Weights of a small image classifier.
Model: 14.5M parameters, 24-pixel images, arch vit, norm layernorm, activation relu, moe top_k, num experts 8, patch size [2, 2], layers 14, width 160.
Training: adamw at rate 0.0015, batches of 256, held-out accuracy 98%.
Rows from block 10 of a small image classifier, named by matrix and row number. Rows with one number within an expert belong to one neuron, the router's apart. Each number is 500 + 40 x the weight over its row's rms, rounded and kept within 0 to 999. All counts start at 0. Numbers have three digits each. After the name is the row's rms in percent of the matrix's.
Before each expert's rows are labels from the 100 images, of 14848, where the router gives the expert most weight on average: "top examples" is what is common among them. Only what is clearly more common there than usual is listed. The data: capsule endoscopy frames (Kvasir-Capsule). In brackets: how many of the 100.
# router: router (model.blocks.10.mlp.router.weight, 8x160), inputs 54-107
# up: expert up (model.blocks.10.mlp.up, 8x320x160), inputs 54-107
# down: expert down (model.blocks.10.mlp.down, 8x160x320, transposed), outputs 54-107

# expert 6
top examples: finding: ileocecal valve (41)
router.6 106:531516449465525505511480429486438523582511498473515521506550484490518545477507499475449494446447542505486480500466448518536539428557504454456521481532436450530425
up.0 060:499519457509436485535477528551551486504433456559557507470446477540525490485576436463438530449473561585588543492503456503509557499458509488487522515465485567485492
down.0 047:567452503540530526454491506519539447477524530493416502586519550461551509464489477537545482483463475451478500510518530425495423520622543531505534531494507508447475
up.1 091:525540517546442503538452530472494505597428625539516505485531497529497455515505462500485458491434462525491463476453505581494486496472499425450556530479459514466430
down.1 097:537506432548599571477501565546467511502506515483480475562518523513446561491362474490556448509518431446443499503451567449451475486516467576493553492530536499479485
up.2 075:438475528506509534535478539490504480550506461494455533460486479517521475527513494560437399483484408552545528490503438526580543515550493498494496563521451525531529
down.2 069:530433505456572495503451501522493517539451467588467541517514515405488496474543498461502541518531536533450508527496505456502456569500515489476486473459550584409535
up.3 090:472519510546489474536526517484502517442498421436508492510491519504433470546492505516436484478494506551498472505451394494522570496407520484530547534555512520534508
down.3 089:517411563556545542512439565440463568495519483558494527478502504457487428505555508477434508550530545521439505493433495428552502570522514513520491501521486543505543
up.4 097:521538474551525541521443476460478511542454538525583465548505516497525531526433489546510535492429496506455592516448541558493488552484527483395493563502466498466486
down.4 103:520531495531539590463523547529489480511537545463506460565552524510460528474355500486496475488520421507436512539456575438465469513494473516533534529510550503458498
up.5 091:515536498528516471470559480536432473511436492532520484515500379534491531511533514485532557537476503482505546508506504489449539479487483455495400513527444562554552
down.5 085:422488466547523512561515546552506527503460467449517494439451483535447492483449561468475488464521505421498552511496567470432540555465452437479477525484484562538581
up.6 104:435522462488480523497536575536468484499486504503526544514518526535440480462482522418537580534478504491531483512540468426422541459468455462539451425491493524515517
down.6 109:538522484479574552529561501533516550497524487498501461508441626523486523439493469418461430403500498476569501509497531492557471525556461448548591432456511508535550
up.7 100:563547533524457507478485578541517516507470468467555503502501471484466498523520469500445505475443452526462599505476473553536498470450407425481502536484475488512508
down.7 102:480511453489587567463555551515532516564557509482491472510556539460480537505442545515541517518467474499437492437485560507467447501519524531564622526477515506493484
up.8 119:521436546502566432493532502515494450459506560496505503526444518518542473508567523532591447549541506558588503553552506570488497483439510555521522466507474500497511
down.8 124:529497542451549477477559475478532488507432496496486492505426493499551502478528514455537503504430522470507512506525503426420464466440517578552546489510465539523488
up.9 088:487515489516520505606482533550450456485539516529498464520478496583531481520529482403459440562608528479533553510520517407563515500555447438427450523467425497515507
down.9 093:554520528520528659447501552484452507464479488559470500526559525452485488483410435479504509521529499491442454530420568446488461542545495554491527533550580526494552
up.10 113:536435438458407452465608528513541506467529439517473489505468533515497480439488519426496567485535550470539506511545497383524484466509513523565509497478486502491456
down.10 112:485507462499528584524567484470536525457496517520443511510435536408550528518427495469443473490503462477522458524476466458557485578515493501568510496511520514550511
up.11 102:499496491494474497475542481436437538550471570520562528584488450513436478545472520543577576486454458497472513504505508548452490525509562512462443503597530531506574
down.11 100:513473450525554439494520578513502486496492518489472511526501542494489558491380493473536463457489437460418523518497563537478472511476493531497539478504547494491500
up.12 084:483483486569413490553513450482508535480521510543382556470516451481496452501540473486490521454536506507489455567521470471510507468463443458459441478557480552505578
down.12 083:498462412468578550526514554525453487451514500490425460569461574495498511482464411459472471500516522503490479561482520477526463531531449585562499438528511569515526
up.13 054:522475532505475539577491583456546528573487523495496578512488477494509489544527480471573498576518539593513481479490475443508512521491467481484484520382409454542482
down.13 042:537485439550552553410485498445471499488540487561543485579499523515532542599473510429489464503584525548547573482435488470429508527548513498501498464515514447472521
up.14 096:429540499494514504512492415556540443509499533463519525527473454516544498547477561551535486501496481522519445451539479476482559535502470552526399539592481511508523
down.14 099:545502498539481493494502577409548457506479513509486480524569497508468540590409491476521527484508446494457511502507510506517528563483499529389516447525533463504497
up.15 101:540514517485536464495518437522444448492527463572495515509420498549535515525477448436501473508604467500564596428551492555530496484466515541503483500460482484555471
down.15 094:570499473469493563507607461525513494549512473529486488483470449459509527489374494526515491538502513504484420507614511446448452491443524527570520517558537560506546
up.16 103:539409581520505513536537535478490434451515551523468544546501516498556475454584534533564509502415538575485507524525447474527560513434526492487467480475511469497515
down.16 105:534517553496496484488531512455485531432457492557450482474446497457519497541600471489481518519495600449506536487551515546487467501476494541542434438455542495502550
up.17 108:482551469485465548510514485477473528531459530499478479545512493550524552440469485520487519470432498483470536476442542553511450495557491454355462539447509463500477
down.17 100:543530447535554624463534548533515497492534524483490485565551525464482554468358462484513477487516456462422504539478578466473464522545471542472587512500557499465499
up.18 066:486486566567533527549517534528507493498485474521563500456531450550474479521520484450414506559480450565472511467472511451460504479489519514513450506504438622496561
down.18 062:542448516508509540430547546476510560461483366534492518514539521474474525537507540487510465569529517513448565507480544404474509541523488534505467498470492540484560
up.19 118:489417531491530434512502485507520498451526530496509500482465497518534481517570520493549411517535510624577460554551485561484476426420495523547536458479508499497479
down.19 134:553498515473531487467582441477569500493446485490475504495421523511551489458545508455555516523422507501538476518547498470453459487455519585562559443522452533517499
up.20 096:464487466501504435535473506502499443515571469465471525512457489479498466573513512465436496504578454488464404417477393472556578566528499508530449455562483480523455
down.20 101:498523500496447499521489517475548530487507538482499518493518497406540403554530473487483541569584540533487494453537505478547481564455541509422506446586498511521541
up.21 084:530468479527547516498442533482468492537498541538451516546538487440516453502547541471488523530467480585484417566480497485538552520374522455452489494566530502500497
down.21 083:457472446500542562479470469540494541499426474485470470467517507494529450502501459394510517479490577469496524544533605506470470515453504539514462513576523518489525
up.22 114:538462488484504427475534494464510402521448536491502533452526460564542535479482497529557516506439489488488493479552519519441482390467500393527552436514497519447518
down.22 120:553461479474456506471562526499487529540478464498451508520444528462496551479434515443528540438505472475462518512494540512471438512461462550516558475504553528507519
up.23 105:472503478502469524509581511476464514480492487478517474543490508515542445509514546509462527492563515456495444506574458416500536510486517476522495530484483485550564
down.23 105:560541493499513635513522560495505531460493503532454492568498569474463510545434505447431475505490499477447492496378488459508483556580514515463546489535512540504548
up.24 105:514487574487538488483548489451537405543528494512533515497445501496463475518508532481518484540498520527557452509519526538459487437383538525504502504533476496550519
down.24 103:517514545493584521482592464542544530482445536505492498503447474476521559474502489492573509547456581479483488499476572453416473495450540575541521510513481526479493
up.25 100:467505465498394561521579519464541571451523529480467439520531471509542444463494473553540526518495567437473486476523506467494550484562496456491503474472527560472486
down.25 098:501514446542546601499553543537482495470513505472472446595536579499475554479372493447477487479502438458447508515452537461491451547515488510518558453526573507511505
up.26 063:455532535531503535539487465576521484491467457561539537490468466507462505460655425532478451511535524506561537514479473544492485537514485541526500550431454535514538
down.26 048:535444461544523533521523566518522475535451518492494503547458494519567561534492494519515580437575443449448520498542515498511490506507464478535518463568525558466499

# expert 1
top examples: finding: ileocecal valve (92)
router.1 095:523472474478496516513542576523508550461548503540495502424440521540505530564485462444517514500431534520555513521505530496482570560533570539482535522529532516496525
up.0 111:470497490437470542440498419443496480479509487476573483514518442511576564453511487530541503464496512510572530523466477472401535567541560513498439571523471524513430
down.0 115:433530430439522605416503492435497535578555487443456490527507507520503515514457516518486541532524436548540451489494540532520467551541486490496436500478496448409522
up.1 114:454490482446491523426535459467432460524551536507486489517523516513573540425491535536520509431459520498552474501502496518468499531513543486396476570514502478485375
down.1 114:432567428476520624430512524447470532560532474466455460520505529504476557538419547482497547516529460524518449494517564512509457496480501431459486512483504463422460
up.2 099:575432516489452412496453510407428509467496530506481490494534507545522527439495528506512537486469476469435511549524511513473494402464499527489482442485568464454555
down.2 098:524526495521592571471531533414488509498547478461544482452534558477467553464553524510431519481490458459536498521509498509509525523526522513510508455469506491560461
up.3 094:406513464484428500489452472496501473433543460417522437531461567550426548476529496451497517485574423492520469582535531485483530517468503415435516521506478502428448
down.3 092:502471516512480584430505572464445491499537454423496509465561528540462462519534506447520552493576481459502476504489573577498500549512447470535479452503499487498519
up.4 118:438490478489514513446458474525501459550527536478501477511495522494609531462516513573528457530450397577478529499506479476516511486586499535488529548534436511500457
down.4 134:455467449460493478491431473505529562467519552512478549460514548469563505513488503542479393462516481522464433498510469470484496523613383544543485531486505506524503
up.5 086:503473494473497489506481500536450526444423485437505474532467476541445483544490490465540504513472496465462543509526593525519451452499444516542484492516540477458571
down.5 091:502586461524557589581566578389495537499520536502469455404506506480472488518516511468521540434472505364538476522507505482497547536533542531541459434515481532567497
up.6 103:513568484476567497503415528501527504470479509485484512401522475489488508471554470537521448503470498560513485473517473559491476437559379515524478546525480561444517
down.6 109:418479513480536580572516562530544461417516511469420552478509483505488477515503516463490465497536443462514418548473578502491483523523494510507411480543495536506536
up.7 116:403522500440456513451498474538452500425545443442587441492519518551494492543517463509520488521553459515525489582528515502431491537480511412408506510507495501461506
down.7 117:465480495524436569500513570480458484458492449490434489479523456583425496546500498450547575459561483436484466500486569546517516542465460505473448516526529499516545
up.8 103:495527477442433487476512398432435515516562439529501450474463472505564546418470414520555473451512513561521532525536524471478485514533533464425506569462542492458447
down.8 108:476556425474519612445524487432472558566547493464471448472517510454501569477453502515500579463498446519532475514523544516484469507534502510453417484523522484443513
up.9 074:517531500550495444499492437512521487502508501462521554466511482494484491523556476497481461468430476534520537473550484564506473452492434550528547560514371488473501
down.9 063:586470560437478487480484518461470465507540505495476466521534553450466491508434521474484482466541499515473418488468463489522475488500492492517583429533608528484475
up.10 110:480514548524583492497428500500559380506491493484524500505503491482505564519569511523510499536528404548535505509484468519478544454449465451466482515522453477455400
down.10 112:489411471544556452486475503556516510489564435488498577446515483520501536570516536562478500476534417488480543498488523554465521450521424494500514473495511521537477
up.11 097:630530572533526465525508501458495494453468525508497474451502524484494514544498496435516542486457483455498506512462505511521470419504472491600516464471524530514567
down.11 098:520576520543547561565530558426505494433552461493522517439547472523437493482555493496474526464490476469551509536500480495508553533529540484544485463507481545551476
up.12 110:531502570511552462458490491528496442477507538500539521491516505549522519538567501562546463494420428562526524508466402521502529405517513434488451531542456461511432
down.12 114:495455512531525439521507501550515552426529443492484561392543434484537527545505534594473474471516439479468538508496494501522587454536487528581511468486468559560537
up.13 080:495522529461509472448408569482480489554481507476485529563481516514499548506579500556519452537441512523489581505479428530465528459492485491436553527495485501496425
down.13 072:528568532500499458539495464492539490474494556523491500483494476511576487522568559526449418458414494506545450463483439507504495503521448467530469573503497505477443
up.14 131:510506486484545486523463507531525506497451496464536506525484543458473468548507500482492519603459548440566547479559469491474538496511462467488444496526449427475488
down.14 108:477519499511515525558513527459463528521463522491448490454454546473472437472490537469477536493467542333540539511490490496485524545472506544521469417541487481577533
up.15 112:462513470467446511522455372433484533488519481420559459500567579540463522492528488506528463549554441494556515552518562573466528556498521434461521521497522474461537
down.15 109:465566441484511595494540538429473498507504483446539493462543476553412518552470490513491553474548463518474452526495555570495511567548510496458496522505504473483497
up.16 085:457545485495490500491424453473500502565513487486510484480523449551515558407493433488538476503457508502545508496469436526410477484488488543499465559482473498531471
down.16 085:458565435489528617445503541441537548516500508495461467490529552451481539507448559482477525483502477458510390455479508488524439548565486502526506452504537441432487
up.17 117:472493476514525444487394466509517447579549567484460489488507516468605493447517505583495441525534508490473497484522434486512473488480528553525510529490508495446356
down.17 114:466506399458496525531512453498555500502565547467460470527432532467540494548475454527484444453539485469524462497496477519464470573510514564561471585543493473569492
up.18 090:481492537533521533481456465501568485475506455431549581422522434495482529477508545551499558523542429503514567520502419465538548472482462424502492511482448518523528
down.18 085:494477479448515506447394434424530451515510472485569514521498550504510520526542503553387482460473438477492548522547514505530482507525472542489441560495528529521531
up.19 092:576572518473531546490457479447473520466432529480471495497513592506452517512504515419510532503487508443475497518530593488514445506573457472525485466525548503454548
down.19 098:518598490530562568557564595380507486497497509505519509418521483475457480491517496475502550465485480427534492505487507514488544535509530532545460448512488535542482
up.20 095:428475510487443476491502515468452493489452442423563551479453492529515557541575512497503466403481485510462549536474470453485492523439428503523495575533434448529528
down.20 088:497492561522430489503485524425496467453435386468411517446575491495504479517501565511548541469555547374509513464490517511504516469483504492510494473564527472581492
up.21 084:483568494503487493455454457493559441518484533536500532545532493503468570491547491533505440456465431547502555505474464540465475488421490497461577530482487467512498
down.21 071:487527529445471474468545502402514467532537511528520546396512482486528451492507494446454565470519473465474446426454498571585522570502501473502549572530562490442560
up.22 094:441536488515519488524425508510515458467467415523538531471576507604474562453498473502484489479524430507429508501521538484534443511537430535531479539530500489511511
down.22 082:478486502437568510513491513475433521489548554474417511437486552412544463496486486461454465439478462460502403579517508485533519524577565557497481480528539503471504
up.23 079:445592558501470463514470511548480495541445489523509538515468448469474550508580434550483467463455417544511548496509509542499543514505467465483459542497423476443479
down.23 070:507553482496522494510511469478499510493466543527503420482533478491478486453461446466427554484503507454489499506486477482474461422669462547488478442497548483498530
up.24 112:484493465471538495508476477541483473548486460498580501583440482479487474545497491476510497560453572501542549515547478453484539520468473526431507489542457442499467
down.24 100:481482506532483517521522523457468543510501495509448474487477521491481419514488514463449528486487544343531496512509478514466559515450507561553470437576497489589590
up.25 117:547491494517448514465572500485440502516549557603478486471521455497510474465512486501513531452435558501555542507441479473500544468513549472536509491512491533540474
down.25 124:530554488519568586421476476472525523543543475478467433519544495493489532485455479553515558472561449523519479493531515562525465519496517440513521550435529430435546
up.26 114:460487456511537475481435500505471435534542583559462478519503532531551508417486539555572416510498433543475525472473430463465520492567495525525544520511464455465453
down.26 127:485431464457522421493459484546518570464544505496466513479489512483532532480538524573488422494507502527433438467519471488436494514592415526574542503472538541503492

# expert 3
top examples: finding: pylorus (35)
router.3 105:522587478435441472509388442418551449510485471493485511504515507444516530416482463454480492485477502448525479479555503522530513446523444554487480494491580517475551
up.0 093:504473569459481515505525489493540444545491531549446531486498484528563411433493527507528529445459517520488468418516490550503436554474555484491529459528518561471474
down.0 098:529460472453498522443516506459503530489489497572502494506458444460509462513463544447529551514520548485515496491487576507490448577532469506452434440589563492454484
up.1 104:475542517501529503463502477531513490538514535568429463539422508534506515441559517425510447497503487557511518563507427476537515520476536470467423563557436533568469
down.1 110:455506489547566499492451534473488523519526494507531491468448485505504542527374570481598511463539529436456531526528561489442484541500470521515438466538548502559530
up.2 103:564431552412515553466515462517457483507539505598445503473519494492529445514485514502518538481434595574482440522515510503512466524490547531563452469529553546471440
down.2 097:565458487475493533453512525464505573558531492528480429485494478475517489544500544530492524501487542495493553446485505522496452553511473518462414419551609477435468
up.3 107:471520456520486498511492546588502555576539542512485481589464458537517520515527435493529428509522486522518517486528436533531494512583536454523520562494428454513507
down.3 110:471551488522561490478510517456557498520479522442509472536445458480499477516469495441575542523550520487527524521497524474472484550547489467556526490471483485515521
up.4 099:494487567489477544486553529481484529442490432530557559459458509479489564516505511534435548426477487547527514523460494452480528549469550468491504532549480524604484
down.4 097:572504497515477557521509506510489507498478494523491466519508510536452434512514502494494490504461513496508441567468471510561528485497579532563519505532501514594474
up.5 103:431513482515430486526533512537537569561461540518394516525443485567501516516501438445502509448507455540483522511512504553534483567545514479476512521458431501536490
down.5 110:469529523510583506484516540486564539566453551493468499517454496470541494489475507437501540520548587502546522579542490472481526504560494539513506491502467524522528
up.6 084:508562487559499504521501556484475434461517503552410572606469464518562474497531447546546502496525493525495508528411499541483539509488524438460452526505471504560504
down.6 076:539549560566515467458474467426551515446481468504502504517473469477459530436520527513570483507561526503502510429459527512463457497524491560468411487496520459495521
up.7 095:522560476516538451513520460505487425498535574533506486557456535582531493496523473493559502507480445525540542503562560500527472537516528490462543459421479426503519
down.7 094:500529495441504536483598501387516543495483525497497454510448471481538466508522499458507529489524503527528555492530501541500466511498476494480500482501466493456475
up.8 106:511454528504530525523501522537538475455476485469583488473550404526429492507477552413557518555505496498457556474558501466486492514454500464545525492520455507506536
down.8 106:509491490508524522557565546511536512459520571489503523520507437470509459560455424500573509592486471493526455377481540524539440518582518464492533445516451464416485
up.9 105:572476467507560411542514478495522537489507447568484496502487479498449472511576486552542443451436536615508481521508445469475534531535526535594466468449506586464475
down.9 099:455478476498492507463545489466504536494535434525480429499442415530512521504523527511521566454462497516507524497506537484463404495517494521432418394516558534484459
up.10 089:453559473552490482581549492552554510501546548467527501542536545520509521512468556468507465525489523468497556492425557478570474515602529478530514573483444481505505
down.10 091:515568476456517593520615503426525538558509526498482476509462502468496513494467511489535503509492503495525548491547518495474466539494558518484490427491438491464496
up.11 099:503487485537503476503499538532503448519562582472466476628544533518512450549470477501559505522543426467508533495499527510560499471520537455520556494453504490480513
down.11 100:521492496483550528477539482475588525534504541488471485509468463423521490543514515505601511526496506485497574487505551502487456515576485489482441395493489418429518
up.12 106:489476535481503498492566485542469458434625599372539494531524515469543455532510523499490498550532500518508470470492520465506488480512515494530499485500485457442561
down.12 104:525493526415543539464598455459535559528529555475528477484504442431486500550504512499542479581489504500530461382509489519575479530561537488497541430528465475441534
up.13 111:456448455472494559467560501520504507474608515475497484480526456461564532521494490499468515523542506534465498507527489535478485482547480538536513599543488484484410
down.13 116:500480439434568492495549507433587536541485509439508504504500518405419550534390487461487529551495496501509486457536471468497410522531495533503548494530501533518495
up.14 056:524536528518511487427502549486433497529554402522483500440552397563492491462564494488477524487452459566499484504524493546460503544424520444469493591506376542498461
down.14 039:487471533531496529487497540535498512475555556466577473584486468479524544544452496593507467555543503505453512460480448414500522518463543482465475403563558478485505
up.15 094:475452492450453463522535505540507506559438483465504527425478438551489452515564487544486512487412520558530434560490477483474536494453485562491519498505443561557510
down.15 097:522509528516514523506477529425472479502455460551541517485500482527489507507493502419545476466508469509523549450487390482512503542482439431440445482516521513547489
up.16 098:513571480522465465567513448591482472618474547544486514531434487585472465463514447494550548476488547508542602530570509518548539531445481469486477524451472459518385
down.16 099:547561523439463598498514525382520465520503463542489516496482545461539516463504514443590526487542551468546584504471482546465512473502452480463464540515527509501504
up.17 101:537471471425493460473448499497470476580481458623500497517402475557510511420450453471536509409422533496521477524509542558488483471489497536520560439514524527484435
down.17 098:560506479487489541468542517418552549493481442563528470479456473526509490503517523492526521467437491488532546449505484534488475460492467461470414471545529475478426
up.18 095:490505547440485499492589508484538455598498483473414588564535501530519447500485530479520547491473442502496497499547466564496493508476576554522524449499486583456489
down.18 095:552495499484500600453556492451534568532500511554503502470447445473497462532505460487549539489529558515509493449492542522495446529516465524473417432532529514413505
up.19 107:395523542465480461552556553511517538484572504492524528463478429536574498542489533544503471492460480444516519468508535512497464466476493469425496523478492537580483
down.19 112:560522474493485548463505512501548547456498482539451487489514569416490459420548461517543519524466570496538421505466507506461519471589528572517428497575517506469479
up.20 096:497483484555515539554483513521432540506488393461488550509463504502510460560565527596462503557493446510485459570485434462486545447481487531506423485569490533534497
down.20 099:532560532496481553479509483385505477484501485477516523509524498525422545491509519507551450492477407465540478466515461530532515527567524505486470489568490519513528
up.21 087:545479545445454486473463482503475469529539530545430538480461451493523391494476468478522548451521506479540464480545506485533451455489458486483510439486521527505480
down.21 093:550511508475486559440537461361560547507514477524486501532517444468499445532500556475543518512491510536486481431482497528532521531568473494467434452528511468458503
up.22 121:531486472570519537499485534598534569453432481503486543469527427483353499455471488442619539535513459486451480472495501459469517541483489470527413511530499479507536
down.22 121:474517543526505504593530517496550504498474574501487540462476417496537460516483470521582502547527470480507470413508482470501524577471530503474489493533480520503448
up.23 102:508450567510443533526457521453407546482470428507481565451492535477476447571567471486441476485553483492472475539428471489504517508464491509449467524494487494579484
down.23 102:524477496562488518518488489390566447523471553544528523516497438481497472529483499544520490540469474456453483464497453545556574545482504533462426514566496535534532
up.24 071:494504505522554545537510544573422493485549482495498529439523444514519477512527451504549552475474487581505570514459470513467533532478529459519543573516404565566419
down.24 067:456486423483566544501528538437561488633590538468524487513523501505485527528467530458516533559510435516509513510514513456464472554515489515497507482558511524477494
up.25 085:472572452490482482505508448562472467430575524522540525497494540480583500508518520527518575503475470492510459455516564460499475480523562524483481503479489494451495
down.25 081:557526500435548545493575446402553555522462503470442526509475507463449509497484523527526470532465449497526521470534461513504493549488518503521556491544485510493523
up.26 100:479482531512479526562515578493413501546503536558499610493445535472540501540572472539485542477544516529499499578432432511463504533461551486440517550515481498539473
down.26 103:508473482527461526548445492450497449578507556509491497519493463482542423579532466540496483582548511511485468481484455520529573499467506554538420538533497458515507

# expert 2
top examples: finding: pylorus (50); finding: ulcer (31)
router.2 098:538504562553586488552557513580545484408499452545495500438531510578510545493467476499476550548435436488483487479500559438530528483447577531470459465422480492502526
up.0 111:497515518424552500503538490571596508541432545580455477475447509564477504478506376440466440486427542479478491503563469502488486476453498525504511517437464499545460
down.0 114:507485544490555499460520510490476522553571473414469553469534458406572573533419541540598500547523472447426474432477527534409437522509439552491477466528573489499482
up.1 117:477527517489526507531537475542518546445535504491458478465461499558483504446478474488476483468521557523591514535549550470501490506574529502528492509455517562492602
down.1 115:510428500470555491509485509417503430503497539475456535483510512506513511450529490491508512523577523565540557484512482547497527466493512476523457426424502493443514
up.2 092:528532519463555521535513501496512444508464506487602575412467457468506490525564548493446475497519548541558578417466482449531556576492505519470601551467461469550490
down.2 092:484466506499469477524544539509435485518508441524504474537492446565488551477471602443517537509513530464475571530523531512469510514450486404514498432485465434521482
up.3 100:516463537488449496486560473551480512535457400566467501491426472541409489481507481524508506434516502523518477523546480512456554463399568529513550487491498538477478
down.3 100:479396514477609507514511513427508481518563499438499595498489469424588525519503483522514504538596468529479512509516547512443499537510506520538494403445552523490520
up.4 080:459560484440470450474479505481454453586492534490522507535392426515508566463553495469495415488532524521505554516425460524487517480445480503470571566545411454536538
down.4 070:427441525497566537447497527497497561561510402475372518507493466480586488534484512470477478525509442484440496476557585441528499566488475511486482449463604517490478
up.5 096:469456456455479432553533455545520550432532436531470495484461461530490523432468436517536476493498529519526538542540522480457505506466561532548578484465498558503480
down.5 097:470447502437661503476528488480560494521567544439473561472506470439552534469508444472505449543554454546468497461547502481427504515523503518514525455492519502479524
up.6 097:482464452508453459530529460556577529522450604520439485491481450512413485536504408501483484448407467499493533463537442546509490511521460468499425554503488490537453
down.6 096:528491551489597579517434498502420510466510421446453533499517472504551522530467519582508483541517485456469496451501521539483447486509488494473510498457599476449427
up.7 098:526514518519457479501464494512505561448483606477431507564521491444511471522537491543532473530453511523430504485400477526531503538504489497443518533483482529512422
down.7 103:478552475548470545488498487470435520433522445453509519475497513484477521484512535502536521496449414446495477442526529610419459514529468521479469557570586473563506
up.8 090:489554471468495507514404505570471517478507488553536509507510492467461491495534430450462544543505545506528497527467496501466507539511449562497473520477516496472520
down.8 090:456498473509575510490502544442447542481531460475510581422523493461487510520481592480508492435520419494479433420470528511559505612562431521441476520569538492560503
up.9 114:524507541461573503488417503454490486519557534478548455525476527511536476411498438546551486550464485547517482564539543507525498505538493486573556486502511528443510
down.9 112:500455507469513494554524473412483504511451570497477578486547569500490457465566454529525552497501515575507494496506510536543525525526496475490528449437476490418555
up.10 095:443494523521445527510544513565517555486466610497461488507511455522507495510504473556467474452464422496438497477494446595490518473500415507530457549503469505538431
down.10 098:506520510539598552522483487535413514466551458461445512501536505512544541478486522510513499508482418498477486440515543544487417474542474518466490489499601472453441
up.11 087:472493547488436536423406528473492523598517512526530467478471503494472499473524455480476454488460475592471482487459445496448547469511417406597555531560459514472511
down.11 091:450442523472562468519517501434481484506408535440485583518503524505492543505435546523542537470455476490472508418545550559477488561532477435464536437426558459546539
up.12 087:457485560542516486557453484552519481507396505503531586500498497471394567524516467477541470466462454505461571482439433489494514480539463529450514476535425551509520
down.12 086:441499472479520470527529436485404585536489494486519545433460497477504503510482529499498526490423420473531500429569514544557484609553509504520559375528523461531473
up.13 101:431492450539426517554517473527515479496474543541465510478500474556457521547477497475446435439465471464478489471523492531453480453526463459458474538486497481501454
down.13 099:488476525512595532503443544529397513509522419463490548474588483536501548509463529509504508516465412474436494419496555532508490522534459524469488465471576513503440
up.14 104:527511480449566521510486528455536523504560486424517449536541534530470459463496500458528491516548464531565520567499531464595519534621502513571503476476517451495511
down.14 104:560415515443541528472518462403499484526496539525439525484525515523486471474569453499516549493519504604538451521506534579483528578526484452468480412436506473445519
up.15 096:575586445463519545450458465545610509534497535521516478533491491519441490434553537428455482523506493463556524510511482439540482530557515517527506562542454448531472
down.15 099:495455497497529562439554511480516500513485537463465529526495490524469510524479511510500518463488446493508460512486585556464486576488477424476525454468492500503514
up.16 098:548541529516481416483518536525494508426506536500544514513539453496556469476492477480537512496449486519534575514501498532475470478461419493511472531469473433490537
down.16 101:495411557573492476500516582512453502455486527487424519533515464463522477546437585510523549453556448523441513476409481527528471555469555533456478501535531503551508
up.17 079:476450472538501551476524511508443421513561469498448527542520500528493525520533465551513516506520458554506551586519430447501551495493507455449487537534455496465532
down.17 073:401458464488466492553464501508529474560568474485512546483471480506519478497509565522499524513510482477541491512439509508506489562508436461459432563610523517479452
up.18 100:465530543491529517493508487568542452475447435564456541440486435529526453450537467515529491514511499508536488514517523474368503462417557536410545501514466558494599
down.18 100:450468493518580485513529508473498488520502491466471593473476440476559496516487503475519503538555461483478591457517530542481478543499523453500532463466544524541522
up.19 099:491548504465522490466430483489512480523559567456549496493486524524560506448484441540525478513456495519492523546531534443497512495567486485529547471448501553436515
down.19 103:495460507465565499494484477415474491464462538509460538455544562500522456419550499533528540482511495573532487467520511532559527554522529486490531431405491478394535
up.20 108:549535477485462499474495453473513477497501549422473478554521531487425485462505540483508476463489471479550499506518502491528500531515515518514509519602475439521528
down.20 111:506418474482514552455518534425548512497491520469450530536500499458493510555510565502525523488469459504513472528488566489472482567451480460515440420549515516506526
up.21 101:518473427551512415482464486497466427527498478514494518483438463497488550469470403485524485505537468477501534483554428483478502493467528509536481491449483493501456
down.21 094:503459539468644472465422509457520491588484516464528550511535504454468546515474501518456438545528396494386490432558491469530477542556473489505576453507527509475519
up.22 065:458528485465443505515541475484488494485476492431525478539428485536464492436608470520471472437522588575512456550538414502501547498489491455509552588495423503531543
down.22 056:567496530485557545497404536482508507529537471577477519477530536504461496484554511490483456499490372472475520461447518552493466565531443462528509513508531499516497
up.23 102:488478467484535388561507501483511436481464467590513519461460438568425511495472402500520488449510463486569538519481504499463534488495497441507526477546505552501510
down.23 099:444460475434588501472458500481458461576512513438512585479492462443545527474454474426496461555546474476484487467579464467493517501516495506512518482508512543504495
up.24 072:524495508516524470478505445525543544545412488508474467526473458500525569487463521488496490435525473486438604581489407532512562488495441521478572537457460544554470
down.24 070:437569460486520494502517479426449467489512443442518459523483489491522531460460574478512527460500461446521530419546552522477468521482469434488462466564556442515459
up.25 105:499478494519504540467529471553502414549510463555519514427505400479450472488557485459487508528544546602453517473474473488498565534500494545457589529513456492528456
down.25 107:442450528516488513497487507500406420476527425517516540492505402576521532534510552492517558551558487519439533529546554553441507449465491448473484433470523504481443
up.26 102:474516510542475541503491458558491495512491555486455445555527427482537479539526501537493540494495425510507511493454470541541513546480476504489517551457473519524437
down.26 104:473568460561515528516477485563449554454532490486463502488501512474519490512502463551513463486447409441465475433536446574439407459514497554468482573582542438533454